Weights of a small image embedding model: norm layernorm, activation quick_gelu.
Rows from expert 12 of block 2, named by matrix and row number. Rows with one number belong to one neuron. Each number is 500 + 40 x the weight over its row's rms, rounded and kept within 0 to 999. All counts start at 0. Numbers have three digits each. After the name is the row's rms in percent of the matrix's.
# up: expert up (model.blocks.2.mlp.up, 16x192x384), inputs 192-287
# down: expert down (model.blocks.2.mlp.down, 16x384x192, transposed), outputs 192-287
up.91 124:496486498538462530543482538421447580533518504491467554579472474487501556526476431527491513461503551455512473571585498506415535534512506515524513494523531520543537384569448525479510513496528525525507522497522498488495527528480513474551466484526493491462459504530569483514522506517476460461
down.91 113:449434440464498554509461532498457451506420494547471478535511519485540464585563493579521518495500513524525506486537468511522512541486562518552461557487493490449524562535501534482464529533522523529507499562510548509518486482477563523505490472563455504500490459454489442498571533482490553550
up.92 090:575540508531589512495454516480522481471417462393482568494554565508531530495441514471501477487501509540492438547523455471484505426432524428570541504532539512472501433424390512469542504554541430519419467478455541492426443485468474450502584506434491477506465529522445475455482520563517582563
down.92 094:457508453479456507466484562517559518546502500527514480504531507495498424562497535496562440578525567567472514498538498454433457511474480504457484491514507412474511514552507577488507459570457517429510524519498545480416532475531443510495490409461572444492481493549500469535525522525521583480
up.93 111:569551508482543532532488543508512465480448478475525437549531570493428476487447500525413513537509502494533485560512536493503456453527543444557455464524460500455527468447452494538487499517543511555503511401515426553535412459493483456512484489495489504532503504518502506510478487501526605476
down.93 107:494485456472570540531433523438616479516544495526512434561447552527448546483455463522464487541480463504530495538502530446481500473497564499532493551470570529508503577492449519506493516488564525538498502467560518460472467504475484527464504465501586579485470450550504539525483554507466462490
up.94 092:457483496493471454470526524585519478501561480447514471517423532546491539507504548503474516503452473500532464505466509553468520470434508459566614541478459420504524411496559447486513515475466471558542460459507508495526448413478470536500492462540536488502549568428532528533531489479472507448
down.94 097:458556551511502496510448546484491445475472505496501505532455544552404537549569546542487527484479539486486510514512412482545451430472491495475536429560440447570523467545432445466536600472629475527568531473413446540485466535456516606529519405505453586481570497534485511590523466498534473498
up.95 096:532503410533506529483555471513566410543498513474472524449511405539457533590464469501523512478535468492450553543561473536393476470520484475492489449506503548548491503509490432466484550510401492458499509585528549568455593504500470530492531524571574503518534425511493459435497511441490477496
down.95 097:471487591565507505523485577532569515485468514495525575438449494524441473496486483493462575483467482500449517501440457461537454488488459524505498498546481567492401505543523510528531445576447480439578507464506566520574467497565499499529443531479514526462486486484452444583532497516533519443
up.96 092:498550551443595452459484464484480441479478520467506474473445493463464515481496485509524464507605527469537447501494480475492493489514533535541489476492537489468484442542568503529528494437419430551485522480534464520493442532544511548493522466513468581514496470520506553512510358503521456437
down.96 085:445541484504534519457552575551471504524526426521511530500586563521453513509477538525521531514465478457514549562504494484465474539590506477463502522499492517485478523511440503468421579494464475565481449459566465535462490494482553447509496508502485438491529478416519422505557485484472509509
up.97 096:521506522548499604440610511476475574565494538472548544415554516532514556527438486524466553535567487543444405533530418496533507474513473452535512474484412476498487522522436514491527485547460478500451458583527509595493534519507520493480559477439569455502583539547494541533498456494510434512
down.97 096:551452491547519542474485569370501427503546522511556537539462525425467511569510452480469426512500537426439498481540502588502477465527564524502539506442482453467495510545437454531472449492480551509475438501464481511438525566513520478471524556552461442516505557496563509537465514495585514514
up.98 091:494467484487539517503482439494589469491534480480456492480494463470527560538503494513487506549501521443539502504522570517473517517400448449439501540468523489525541507531521430503489474486482524580469493564461505546470544508480547520527495492559603455498525480507510596461560433495481524530
down.98 092:494542539487574457549434572515531554463429522454467492469455424492514549468476512472438488444491523494456551534482512439447410566413454470517512489526430504481424527474490498532509493417457519498522412518567503521490472548508585493480473501447543507553468467534530496504516521505524473540
up.99 147:502561486436505591506422486539496376561448506479476491515496469483487532462481493441513509483526523488525485584477558472528523520469535533528420489603477510458447521544460470522502542531487489504470506457467522536492422540482464497490593525457460455486488509564451455533486593441486506516
down.99 124:444498499475495545512463442441485479450539418530517507498547480558399454532408440569525498539423505526536463500522509541479539484516572509624464550538552531459521451469512446557569506514448490482452487431524559517499500503600517559471458484510422489530460497515464511553462512538525495580
up.100 094:460501543375580482522469487488542441488505440547518457458548528468472537520492517452465465562422434510463509542512523510559430545510522532549493548477473511551555508471514499477527453524481474474462555459440442498486458470402528493512535530479516493520481529507496475419459500481453613480
down.100 095:512517426542493532484516527522523500493518477405515429454489526536571524548486503518391500518514448446489474454568492463564426510499505497569568503459467493494469531505572454492514467482485449590530512457457474550542469428521516394476546463472595536519533474482520542519545505502516494587
up.101 101:574521457508485533508496511531529470474491501541466466372432515472501469490476519496382512591483543490607504490511505529515544496472481453503553502439493541557477539538501485550475535552499530435519471540517488473595478528477577507463544525483492548491597452581540457490536486564481482465
down.101 096:477463582448480478566490524533509544456471475451498472453459541457490510463487515485463527481498457517521579488511538506541497429483533537510430483512589495509502510532489534521564593491509524468552514451514449449483551560522503477562463510517504518498514462534439522461498427551482532451
up.102 090:465455540532438459531471473466503518570631531459539483412480519482478559517445534483537495486564553490512538453500507498502474445573504518526516508484485592512520543506567498582541540505502515514485516421465549515465476581472527499537494548440473509474490478481492485449511470578483558522
down.102 093:545503438529514495516556497494488498460479494510530502462449543501486498427444483507487506496405491466498546479501438412497460495516476429481534552439506454475530491517484489485522453547457400547459547542555542552492493575435533548512475482485551469529473538455506476515529467430456548465
up.103 086:579425532493506454475534507435515536518535506525474528520496562468502522532487451487530518520426560410531461533560504516492509518544533525434529510536511599457482540454519420549543497475385567477506516450503531474487566510535487524459525575509524524511551454547554534482565543487486474488
down.103 094:498479479516519533479529527465505501506555429562543546496548453480397417594440498542566527522476502486544497537558526444460498520499530527533499543459514462447493494501515579547471473513536470553492515504529502521484521496551448504437515477499509536533532585542507470467427526528490527445
up.104 104:483547493452600508520515497473492429467462471506553409575495393482506472511562506516483549465503459505518525509398445471443455549489473442450499485504479459522458512491471441511485509520505541488478465516499519448489520561527548523531505480488492478484568536501507523490476463486560531505
down.104 091:444555522527428490484477447540545476530503568489538527500444521480508579505504521510442571488473529466492430446512504461538491502483522474515549410430467480514516512536542437557481525487554587492525517554518536492565475474462505469523525555513448456528559483441475575469446460450503526489
up.105 093:476474564484505474491531479508502441526525493571471451562474576483519483523542470493527551488455498453454422478480532496491490498454471521463532458510488489440449528506503558506460513462529465544507505542510525478526548453538442484591448458464539522452436554510490537520539464503486405455
down.105 091:529509466433505485500539507483513543429539575492502538475510490527560473508525485529534456512473501530501486459458505516479578501530491429437543556510523474475589477469497520508486476532506525463572494491474539505526487425532525502544546467471497583425454547469498602482432499570499438570
up.106 087:467483526500533520470552493509496525503599441480542438502514516474559535470532489461472533519476569509495506539494517607493511529511516499526494550511434492463501495487553525506499557573450429469499564516559576490507544489518447491398478531567485514502515443427497530503500469505528471413
down.106 097:512477414488473492560580522509428456537468451496486460518517496517525474526509535575447518474483444545511541462459443519465476479485460556468494415525494535488486502446561497471522538494478592484435520520506496479525504492542466562490503519487498502495512484479551436458475469463509520533
up.107 091:548519582475496498516467499553493507513499494530477534456477487504472523515510472571545455469546509453517493516524522529472484503456479499513526522461469554391456477477508510438539417475470480559463509461473509502548521466469591490526468517465575429465526570471576516493530478461454503471
down.107 093:509455511523482545547488534493500488509502508505467490507524513537440493433471432472402470519535412489539594473614529458551475503531477476456539482521521481487508507464516510488379485524508448499497522544544544496551529470496591470503576539455547499515504520500535467465542537564487430490
up.108 090:509559485565451532448510501498461479566495458530477453362503492522487478502462495472467511450487533505525456504456514465482577452459443501581558471562492457549508385572415495514519482539571466496466462528504468492470512518504483500547471470518520479545544484448523507439532421473542505465
down.108 098:525491475449505528471534518563509528542506468451475532534433468467490485482447533484453504552529514563444438495529521572493549588484502519465468523489542457557538516415520442510536471542515429522509504535509528529542536441504578526484472524580511520542454442419587541559499489459515537498
up.109 089:459581534395478518458506501435471490527541572479513450511505493398525526585470466483480455455465538504474511493456433496492451487493535466474452460481539606490521484478497501467461476480415429549534514465493516437554587521511543501561523501575502450512520454495510488450482527416513565452
down.109 095:562540600496475571531456477501533545464439452528479523489516487465450469499471431484470509472509417480446527543447564516540516541461543516474493524486494512541646435568529473542502491497477504536561490527488507565455547493530575427524493526558441510479538502516571457456528466530421506466
up.110 091:509545539470510514492465470557535492570415462493493573499480492479549487630493507517517519507518455415443486481484445469498469423544487470521495486511565485546525500467523506505473450544455486487470458576498444557490520490554548531558464530527576496541446565440498429491497492496526490502
down.110 098:513512500548501468533505474447524512520528471532546571475499490544526512439479443518492500506502489555474534495537539539522419533442506446462515504519511493523482527463419529481466554506436492533469580506417537446525608453425475481461550500434516470512492465494494578569454464458451543503
up.111 100:483518530480511458530494489513464507429535486502515456393484508506402532533474495487479525478485492504531540487533470489497470520501429510521487439546484495499512485485539482566491531507505432471427443510507479497501571561526464507532549546487490531533520462461495484521552475474493515568
down.111 099:491514549511473453471517459556520514469498489512546494554474501474471484449446481562438504409484483492423513499511566496506538607429469452407483522539489486575546520447480565557481495473447560447520526501473511464512522544506545476521506473524495536530574450444522527525523514520510452515
up.112 088:498549476488541450437511518485472550475438495458588468498474494483497474546485513525490524512556547499479501504481443519471548491482535547516458446473498523497548500426422537571452470493535401529446528528499502474479529483541450424520496511510496449490452547455569430547509457497515519500
down.112 092:545457524520466561523581479513436500453548496570428502475501548471493492574476497521497537466438541520545508595455501486496487464498427454536457541504538451511540515463458495428395506519567395512485490534517449559450512465502543568505511492403498457437477523563517514513494500563516525481
up.113 088:532432468482434510472490480512531490520504511486537506594506456464532510537460480514499377533469485513498486499560539491474536506475505457564477486582523515524513472542502579496535480499488456584585463446584458486484488514589515528576580450507488524445489466542543475472489523455519504504
down.113 092:522525490437574517520532555518502444550491539545474549476551491481484506500528485449468507502494510506461530470541548513579567565568492562494534477482465441475443485427495527479517524539438507530545478459517476547465545548429511560534496470537461455429499486515517447546590527502534554509
up.114 101:470534559446394460522460547488521531500502468493486396455440468512536500524510489487538506493494487455458460554467514481476457504500507496468534452447431491536435427467429487508558496511443500624505426471530509552529518515471460558500516532505570544508541463529460532505461514500440432570
down.114 097:487484464521458509502523501486510470530501512457526542474415482495502571450507447513434505524427575538470437567462524507494521498502489493465527455490409537600513514550519475457524489476524466508413454492491501488544586460536471516553505472551418563456523546486528551472487549592492453583
up.115 087:521443520466471493490515508529521473478563511498453447430487507517476452501528424491448511501465421423544497507482439535475528459503537485470500527539465505528554567449480486524516571588463501527475504472486524485522563537494442446447516478514546473446500513464401527471571437507464523495
down.115 088:491404504454365449479510588536573550509537479540473483509450521465498541483440530531440561497516475467522490465475507475489483459459499474449498539558507471452534497510499563556491536485454507499479467518491472573524483535528452578486600556497503523500457464583499493450413537519505536499
up.116 103:502507475561459526552481530487569565475483520491522515550497457551461520522449501500482445483546518534397508465568491531474491469545494457517473465520531537517496497485472478502561440543476473501532575443479473554451519463529549517523553460498519540514501516519435548519439521462573515557
down.116 105:554452383463566501574538526548508528519443466495453514446503549485463449540465457561538515496521496469469494472509564474491477545409515524509428510480437470399484506474445530441515619490514462484449481503483512492412508485438492503441418512401452487405521464477544509474523471482495544458
up.117 102:525498500533507479497467542578524557566496479493510449463549483533546529443457458482486546519502470480379465493517504481411455483554543445540406487474457551539466486487462467455453496513465425579487533452500453505474472492557446522496530439515474540458515537478466520461525493454516474396
down.117 105:438509488404464546529519448451527612482420467561553559509553522441469464585418517469507475481449583502461512514514497516535509503547472526488435440473519501492541512509508464499445518553519417575442553441476434509481548479474506466455472484501446441428474544462533544477401493542514505480
up.118 104:498530447525524526451467542528445568549448489495426496489529496502516422450417505496513546457430458525454527461424476541509481502560464448532471560487488492509442463499488478474522577484558539520421453521451490490507544515528493509566516530549583519472540549487487515481478498499566470503
down.118 092:459448493495483460495557524557446462493603498457448476521495519536465568508517472458495518544503567521461481497444555441523493559527547481542536529541548476551420504519458436481458499498526454536559552532465440561492513508467450475490616479504491488538452440474542527552505516480487462471
up.119 099:465469538515552544511499529414549500487469451459527510494485479478549552490522504487499424514536429472549518529416448490442511482515454468482499481471483499528469501521470512530566524488512456510470478524560521491532454554482506473507526491502496464476492455546521439534516446479456472545
down.119 098:517469521451420508567504493545431475493495522553509438466565456560462454492489484460567508447464635474499546509470464514530461559465509464505518503555498535510446476513515520481489562508509572489480542436509466563453537510506550437523534504484543569565430453528487514511511509458535506491
up.120 092:514467462479508492508500491557540467566547534509486529403552538518497449413491481483571509511491572501475509489405468492442515538489508533546479536537496632487487549455476494483490510554523543531530528439452456474453451559531507570468519515430475476611591467521525533568502496513478418464
down.120 100:478543484436487469476437450552375497541456556450560491528533566483530402469482477511509532464400506472526455460562476524610560468446545475459456560514504496494523545585457492533472537461488582487516480467542525515439506399433530496509430467502471459517542461459506523504468488499528453548
up.121 089:486557507512497499586528511561502544495550514549444641495520481534462497502498488508500427509431443440490506534558453479544470454482473517504502439538442521464515478504470488480481473534538467537536540514476483483426548431466470523537506483489523553499514538541466471541504465431500535481
down.121 098:493487501508524503590518530554478538512480498489556449486431494495609443508541572520540551538566539525462500436533451443519486518518486542492480505504520428554511531546500473540465505475487423481533468494501543492500481571482506479476448561538463459444492466546495522458543499461499430552
up.122 095:515515519443569502499531525488487460426504516494493489476537443495496411494543556516461580529543420506461487492530484496524441496477527405462459572516499445454480493538506450523520543537522526541482468529484529500500508540490475550530504519401510497438496525587552575466540549536513448472
down.122 104:448485537491512501509508450475481527533509455535469550502499510574534521574449464474535481481473489628482476558463481545507490527555531506469522478567453480515502512515449499563544567535490458502534502537491459590520520536452486535467506511511556514465489570512455516437529483487521461533
up.123 096:478524455615479533426521535502456491576500466447535496528426513460492511528467512528504511509478472542476490429439477467451460567467414566557495525528512432352468465523555534495469444505588490460562572522504480551477492553527476523507454589447501432469527555484548476454559483549514568469
down.123 099:483509505492438491533502510518341474461513535545553449471540526532505463515501485487525492446500569520528447511505493485586491591604479443428433497498476517532564509471549472529482561485514467478507538528519503514493543505504447519485474499448456514551427499504513521574485537459493526547
up.124 113:480519527508511482554474532475545523533475479471432491449574547508465498571482475455433455450470431516529493535475551527561506486525530497489533524447505432542591562516561536474493503616445492475535503546535484461484474487488493482499519534468487455428466451495478505479558509521539488515
down.124 101:482455456519480529520486430515576524431459497428454472521475445508569448534477569494535458493487535442487522433530596467412568534467543488471562496510537553468501493398564525466501474449471461459468489539522494516567462560495534513560421473484535514457555479507457528481528513526482481437
up.125 098:425455499450517547538472521549461487482544517455506414506506490486555499495499577482451494548591518589536438470558499449471516491500477473529508539560459483496471511475512442503504548534507491487579552449566454525574428498515471489523511487445501433449498544461479543486519531498530512528
down.125 098:493514401428479476534529504541506533485543600552498515536497473503497526576485462451488524490480573558496528522525493489512444463533461492497525444499501486492530477468477498516524494515531524480490431478497508493454424487475467586497539507520438552554465548512492464502527496441522509528
up.126 096:516483490392550465428499518476518538549420491497548526487501534520511526493501440579593492508573446443504471481552515450424483487476593503516492512500534555549510485501498561421492482584535502534471553479518484507470434569586551496501459466467489515504451531531597568547535489467437424555
down.126 098:515444437455470505523511495534501518513546490511492506496535522483504521467477549532618469523519537473510509491428434539465536441493495488575461534487540538484577509545503480493504554511459518473488520416543499453484445492435512466516417447546510500445457542474506546537575582507517536431
up.127 122:506446547567449515524555525477471535490484492573541552461466520510503556534529432468531473496517553484501497482533476510435503515500551506533474510489488539560490441510504503434515498499488502481532439496561581531441521470531494527477492478495520490541462523536480506492445523497458503511
down.127 120:566476521504496530551516475511534459540438532507468558491529506549530470595517459485552547494554474490472511510528466498426501581470465517571478529470493576498476503553518531549468484537514482486474467495484444545495529535514467439484562506500471504531456448470541472475522500566487502460
up.128 090:488478479438469453568515478484527458505500558416483480411546491466414516571447482402471536581513436547499530491522511501447539536548396456456515455426596485564507512516538455475525488474445449501516526512513523500458493562443448535521523481570528552498456514497482487423570550519535489441
down.128 093:464465545499515475492519576554495591511467517507459487518552422498446527547517551456534543486531486420532539501444547508459498453439473523426488524448558589473466491437497446526506522537525467501402456470499489574544469535514571518533468524538460502473448513461503541498489480462458494574
up.129 113:474508437474539545495490527522493523478498435510492429511485460544539485453453494454487475479479503570500488512550479508457507477528478516501474438553472508470475486481525511487527510529495545495518497383497482487496493582533419479526468549488467453444514483486483463440441518428490499511
down.129 107:481474469520548529455546484453518497449478467497562491502541469449561575543526550510553516406523569511530489513393566490517501463525464529486501583509510543481579516583460518513489445539511569460540445552501440455549488499503471514482459431520489452486476543482496534564493471485452514523
up.130 096:507512505430492484439481540448497445472471512505518474616541487459508525445546489448500486550485575540517411590444474521508537523514537493501488496572446465470523484468400492523457540494492500414532465370526436471440457495507490472544535530497445465460486462443477533528494498506498524561
down.130 094:531540420440534506513507464533509510517497469543493553527485539518532454476507472521551491466510466483425496523491485446587496450501480460538507520467499503446574455500497461535514501430530469523561589388458485488560463525465518576499495522588389482509479513462507526537457421457571488458
up.131 084:549596483429521472465587461439493486550501520452499516453508527494508502448549546517418489500451478545488497563469520554496535497544456467498475533548420445499459497473475482532490537539473528475480481491429460528484539460523408552552534476475464500503490511552491511483478508524499517494
down.131 095:475545517435533532525525502455460519441518530443462525523527525505582488506519477500501474436492474548537498526526449455478479473566517505502442437469442514462581455557451529595492528472495519577487532564475469492500489435484495452473516559556426512411510543506488521473530449502436512539
up.132 095:543494497527529453519531468470476535488517526537508603495485496510533460521412509489544531536502519492497541430500488591500477422546531472535520381553511498537500518537481521452425524540450449501517500535556583567489561490567461497464521475478538497443536550435521538503499514487486524477
down.132 097:502530491527458519481471528488534530426565509469433485454566506517500505524492588512452479481516533533467522498510452497531551578454477478586526432530492476563522511562470464504491526521565442539416503515553514522497532484469569510453517543525514433515518577467518520488494436412460484534
up.133 106:560461556482488532536493493431479503531446528517468484453513510419468549493551526507513408530517525455516482461602485537444507483474498478546498506528456454555470502491433491520536441539412475531500476470539490475491520530508523531493614473553494459419464488488473504546472537528510526533
down.133 109:470514493505564537568508515623568555463414402528513442491439527439425538504483477567423534450508503496498567474520482455505559521491486504517461540504460450492510524475510476431507477430542518467537448558527513422528461520492583446508477487517462531497483533448509470477523473507464548606
up.134 090:521452506558502498492541524451364461584567535490508489506526464535560486435391510400507521447572510414400480436511443550430497495499616474538498485495474485421537477455511529533488520510545522402553551525523524541451517484563470536599480468490474546535504503488469522461514456492536487508
down.134 098:473492506504531527538521485568504459452436497586437502540487463487523471512533444512576477537558474541509489517553508559511511435515487460577510484571519491503571489562457522521499477556425481461483527530444516506441541517488506464516551528515480535524500467465496558547510426527503497519
up.135 093:556526435477583498502430444585454506484505480498493474539460506513496525502476603490443535507535477518523366469533503490510449466531483454469469608524473448507474474489532524556497559620475517506453473473544563526512528470491457494501575554468566486498483528470548462433490456493503503509
down.135 093:447549517496513576499508546454528479537494517476535448531594485518479438524541449521436540561507448509506499493527499539521502529496477503461509523459477483501511559593511511530501518488521523557511458493517495478441466397434533573504474500484482494458505489566500546519468553466493417493
up.136 093:471488523427480529484459547477476453462580555561487546534513537483492551528477489523492513475514499517515511565498575510523431524571461482478452504480450441504528518462451584538457583553421556533470439434462465513501446472512489459476513519473507514482539467538465475531533427529460501450
down.136 104:485497568523499515524490490570474365501508418553529567544490496454502432481579525499489533546485539523505474515489509490529475521539555504490453536464484431489560439436439443532550525531517497557503544539502502544504462490505475455464527519509374521548524533551518473513557474464608572563
up.137 089:510442526535570508494587526458437518576539518481511516421395496455496512513492503447471552534557500585515492526512487494512496503540363433535495513381523502523520541505455500479540506485373510473481472520529515439473479479503496519545572492521567540467484584463557532505512481536556498477
down.137 088:465505522530542544479547599529419530497556524527501475522426542447564493471499504474444540492456524530559497488530523439533450499477488544512490438543475452539549544421511426479483463562516499511510483492500525495482432469458480511485479502517490531486509509515495524524500503615588460473
up.138 090:533482489462499511461506508388538534505550518503478443516443525529457503517503532523544473549535534536532549486587487500474530473530411490473428548478508488570457456466618466519533510530460381540511508413525431506521476467614503522549526522505538523507485497545479494441469475539396466480
down.138 097:448489489505445506491487485537595497459549431411522547504473475498498490455532535486505504515477474489430433498503522465457428491483548473508529453445537504518484486472520516513518522491533538549544462506442449434491503526429475504509605434533504458550540491484454519547510475464507452498
up.139 088:491474528446458529486516564436393507505571544446427533482548495590535553550546415480583577458479543479511451511535495493535523517496556541523471513454522500532513539522501457491534506506503493573452490459463475531497537516516457506445544478528535509504595512489503537511482475443539472489
down.139 098:511449456507505485454501450455473492516461498472537461435474493604522521519440489523431549429508508540506472549566556504485444441567490508467529583477552509465397537478448530497457530444544531504488472471499476508449490522456553526467516535541505529553455532484499511530537548514512490498
up.140 091:535542474586525482466517526518477483530492491519537500492484515559506440534457497593510526468548485516516471467511429541528514498545466454468482479468530451525474446526454540496523469453504519437475551589472496509538482497444444475528466506534512513457462474442538530542474450575530503514
down.140 089:517519496514511482489515496467468465516453532570434517531483467452525498452549529503462450556467403553459440466506519558457518469538604526520457530507432495478544526517440484474493513470503447531489569494444539522461567523528494581513529485457543504500481513561458544487489515512483477513
up.141 097:468507491534480452478559495495510421447475559500493487467512515477515408478483496476495461494577558537548534445511609519464491524423449454581476525489514502395493564434427480494536513422448501500393535457433573540492546482499455455545460514512535550504594479538532500525485525461517548503
down.141 096:525489500500481588454479453556440496515457466502483474571532452498501488530478543514404542497431515525495454576417494525569502565516480564475484483540480452531506486477522473518536441536546480455506498438529548472506411462531509527521492521488479465529511500431497554491478465453490488474
up.142 092:488548460500555427465480477577533538582513533491471463526484512468489498525522541548497511541520566484551500487513558534443544529536498515465426507571535584463509493416504485526474446461501474583562500481473480539491478496532536528508545508552463522566475519455520511454477496450527550590
down.142 092:520456505481487546555473527505455575487494539580550470521581487535525583485501505540584471484491449510445508514472478441505564520424532468504477525491549500534462502617481538429520462539559512463478520569548531485494472538461547513535469488532460512496388481502505445574455512497514447425
up.143 118:550461495541518457571460553481514545496508466459475477506458511563508492497495542439554545518478540508497511511516561509416482452483545457528537528543486545394459448462435406536507505569511492582490518449546527454504519481491403430510483447487496532410494527466512483471466472524537436513
down.143 109:512459517376430527549507525520562495514465559459530557528444515469393528554423523549475524498482500491528435553501531464425459508476489522623421486448541511488539487516414500508532453605496463466441542528516462462535458474466461561501470475506564528487575512482576479492488512485496540535
up.144 094:510553477488535538492441462499552492577464446465512446533506449513471535446441456437516519448499558501519452537503501511444467481580480517488495474562473501488539567514507529577456472505518473463545500439553505510533477545582484449511579482446511481554503504511439533410420594491489500513
down.144 094:498462498500486511492493470413546464510475531557472494526518485483489496412556494467511488511394444518520435539507482503464475444530487441487451448510460530555465541456547459524499545528531539454533525481470525519519495500546436503508430520468539477468463423478456505519571531511446555508
up.145 090:485498489517521535507521488516528500501574442467538487475581457515515459516573507473435484481515595479542530497498418506438466543501500435464507466513457449455554473517441493505451527539552446504457423445502459509486412431563451522523490485463531509465467470480519472537482467466541424457
down.145 094:456528514506498512449459505484426487523500448471459478498472529501482506515557509532557564543560460500458451516495563515479448531429487461537489485454479535470506514539474461542459516519470468525514508505499567472563549508462482604535562514547490488483498563593504526501503527415433462454
up.146 105:458445536543485532481459488504547536435413435498502503505453498496474541515414441544453469455498513514440513510546487523461534487554486518526435489564486505516540450487530628406463512449494402528451504498562493411456463432505542520463562549546560557441488488515541529413517529501443511519
down.146 096:518536429528506463493435545483569489523479469406503485510559521505516518495481521494461469444464479438509501476525485474513496510481523548513476539494485547537459530494520488464539516536508465540442413415513467521457483474513559482503492472454563506502487527447515512478509532444467488526
up.147 122:487502492556504445486383496514556458501506447530420478564418501539501481521466589434436545544541430492541458571476511493551521514430505463517552570496504522422508504483486494485521569566467514524464560431469437466491470530528560503531491527490542471481551518526515516552476476516485435444
down.147 111:522545501405437546512485499525538510567470531472550467581529528532428531544472481499437516497449596577513531444506568499522483504519517504558411537472508442495518469476522458558432533506503470489537465421497488528483506492525456551481575515491476438485536446516482524551448502543532532537
up.148 095:512489487449549513497560432455532449451548470506469575477483432484514450527473503455424462504511408490478503480531463495487528387528473518496487542497535559450486516378625496446526459505461490539465482475487489534466483463489470562456479482525556517503564462503530546513518486495537507517
down.148 094:512526573466559506537562526576539584548508507503531509467449475535509435437451468461509551549474498430579525497592562505588541528430445547501484466492476441507478469508517522503460523527548491486485491501462475540430506511521495522481481511573518476559598499531517512503452460451483512393
up.149 100:552549488480514445464522477516467529501525478524569510426491470592509554511548556509490502525489497496474492547475495524464448497474489475481506533487490484496478504518545508433514481497481522535486467482457505557510472473521554505490477463511559432491437554450472510521497484508462518511
down.149 099:527546531397488489486576526496517479581498520492492470457498485558452509507525495481484567547516545523545452505471518519537445480509528505479525467468562495561490572585494470455515558569483481514524473536501430513533502514468459508506550507566465449525537513565457505509432534474478516484
up.150 098:491442442493493525496464569469524522462500545418540530517530418510501526506516464508523499540487510430572531538581538540486519449455533517598529453501498588559465502502566525553499487522453473589513514387510534523448506549508488505548539484513485507510470450498432477469441477455490478540
down.150 097:519461442502540489461511515548504520516447578501510553432541503512492527517499518526502565471537558480550512461484501466557504450448455495474501473512515450542528496438430508483476499457547549527510488519558466506506530474485529532596518498576476526529465513457543455559583519568522498522
up.151 111:468503469494523481431554513543619431490606514484504421425522486548523471510554526492493531544555522486479478526512572565474487454518488442507511530463474490526484509494409484524509526451530503494491560480516451480534482482513495474493482473431559552485613561583519519473491476566516479478
down.151 110:466553516505529504561509528528447483517504494466459607572445507465435544507464581473538468542529502463533438570484506496483488428547487545423516520519471520550492475505462490507587419465508383564492526520438482503584503466551492500489545537517451509549589481536559521505485427609489501508
up.152 094:503472463493484519465497485443438460514490503525571498473470475397543516501509527577511578534540529520492530438484503556559452608500516554513538524557476494482520520502505482533519435492508512470535501512479513548515430506456535496477483470481484387505498493467536504469468574460512470582
down.152 094:436482576498509480522557553544497461482447549543545520464477469585515451506538487545460505501490467507534603491453501443496504489473579481428544599455483464486553524547538553493434448440549484476538466596479533527519455501516481505517481507561437462506483530486511430486564476535480537519
up.153 109:597512486500538485495468471547550416554454436455532525514550466517485442517465538455488511503480518547484472498528511471508529509505510473465466534538455548389462480512473526470511491516497540512505496542442511512490445485475494505466509516501527545487490515499479530486471410603532478443
down.153 114:493557489528550522505490455501557466463498438553495474548482576529487441418493456482574436476471452540483473510516516486525572420514514528491499464558517586574445527571452540566524523461483522539527464479486528454470506470485546535471495477481470558517539504506454472549517511500465475474
up.154 123:507541522468472524466476567574534480462502460514477505495493490553528454499547552450419530517516452453476467556488482535500505487473457500500484568501469476458511499456485448624487489528464469451481479468533491514516434525476461494483546580541516475487538511515507568501533498597553501454
down.154 105:512480469412549520482492524507440522518531530514553526558458507511476487466478474427423502521456524525536465585474623504543538468584515474481480492439532529558501578510544442557555447538468459540541498485471452466553398465522508479520531530443552480432533505494491493490483489558487509583
up.155 095:531528486442492589507525494416525561529458483450567433564428479457515539466502474445482465477542523500511487544543574539597474484542439521533488489515555522477566481478492496565492455497476373517523542493530445493477521509539494475530515541564473492464480524511513483511480504429496510573
down.155 092:529496461505588495490504528578493560448404507501475472459527488468539491514476487565492464491460430449545499507524460508488508473525597528453477499467473534480568497475494538447524409480514400479521480525480485520455483516436464540484485440592527510466513506499537466541502493550470501474
up.156 105:504472531480467493567482484531469470534498500498485556477452510409459419538554510523489545534427471417538536564424489464498543496392497453490516501470468447496462527492510486524529515521476501519546491500453494497583450515475519441490478489462508506493468448446451530565507435500515483482
down.156 103:426489508462503493513448502459515438491567529561531452461481477539475477417516565487543473573416544555440488458481578496519482492458445518539500516489464441465468519480504506548494512491463518461548461498485509553501558443507536502499541490466533589526458522509438453475499500523588478557
up.157 104:508510502527475540483417523494447535501534421429531483546502515527497572469458434508525514557550542464472454504492486507449480476479515491506505525495504461501443433558471545432535552584485484520438573518482445514498486533515499476549533476473566530513498552455575492490502540550540474478
down.157 089:528496611466492509546450460480523485563531561479521430440479480472455503555422479561487521468508576505428532444582483529451501539500573583546433518541437558560486518554510477557449558583489471494484528540519481485453490478512524504492509524500524476466559459526516526448452555489517521472
up.158 098:464525453445470536478493531501477563553453532472501509528500580469457539488462470524512432496468547627513524545469541479512542570533546494449441510546561558410502473434519565479569558520540525484577522493567467496460487515518505494520491513515481487489511467489520482559488498414517527486
down.158 102:524474534487535583542565556432527537394519468537515459505528532491448436454442458523506453438424510581431464474539527491507534515596502507528454551493546564540515509461447536472467540526554494450541486525480510454498472509493602503511490458596505429425465508527498488492535499545488514535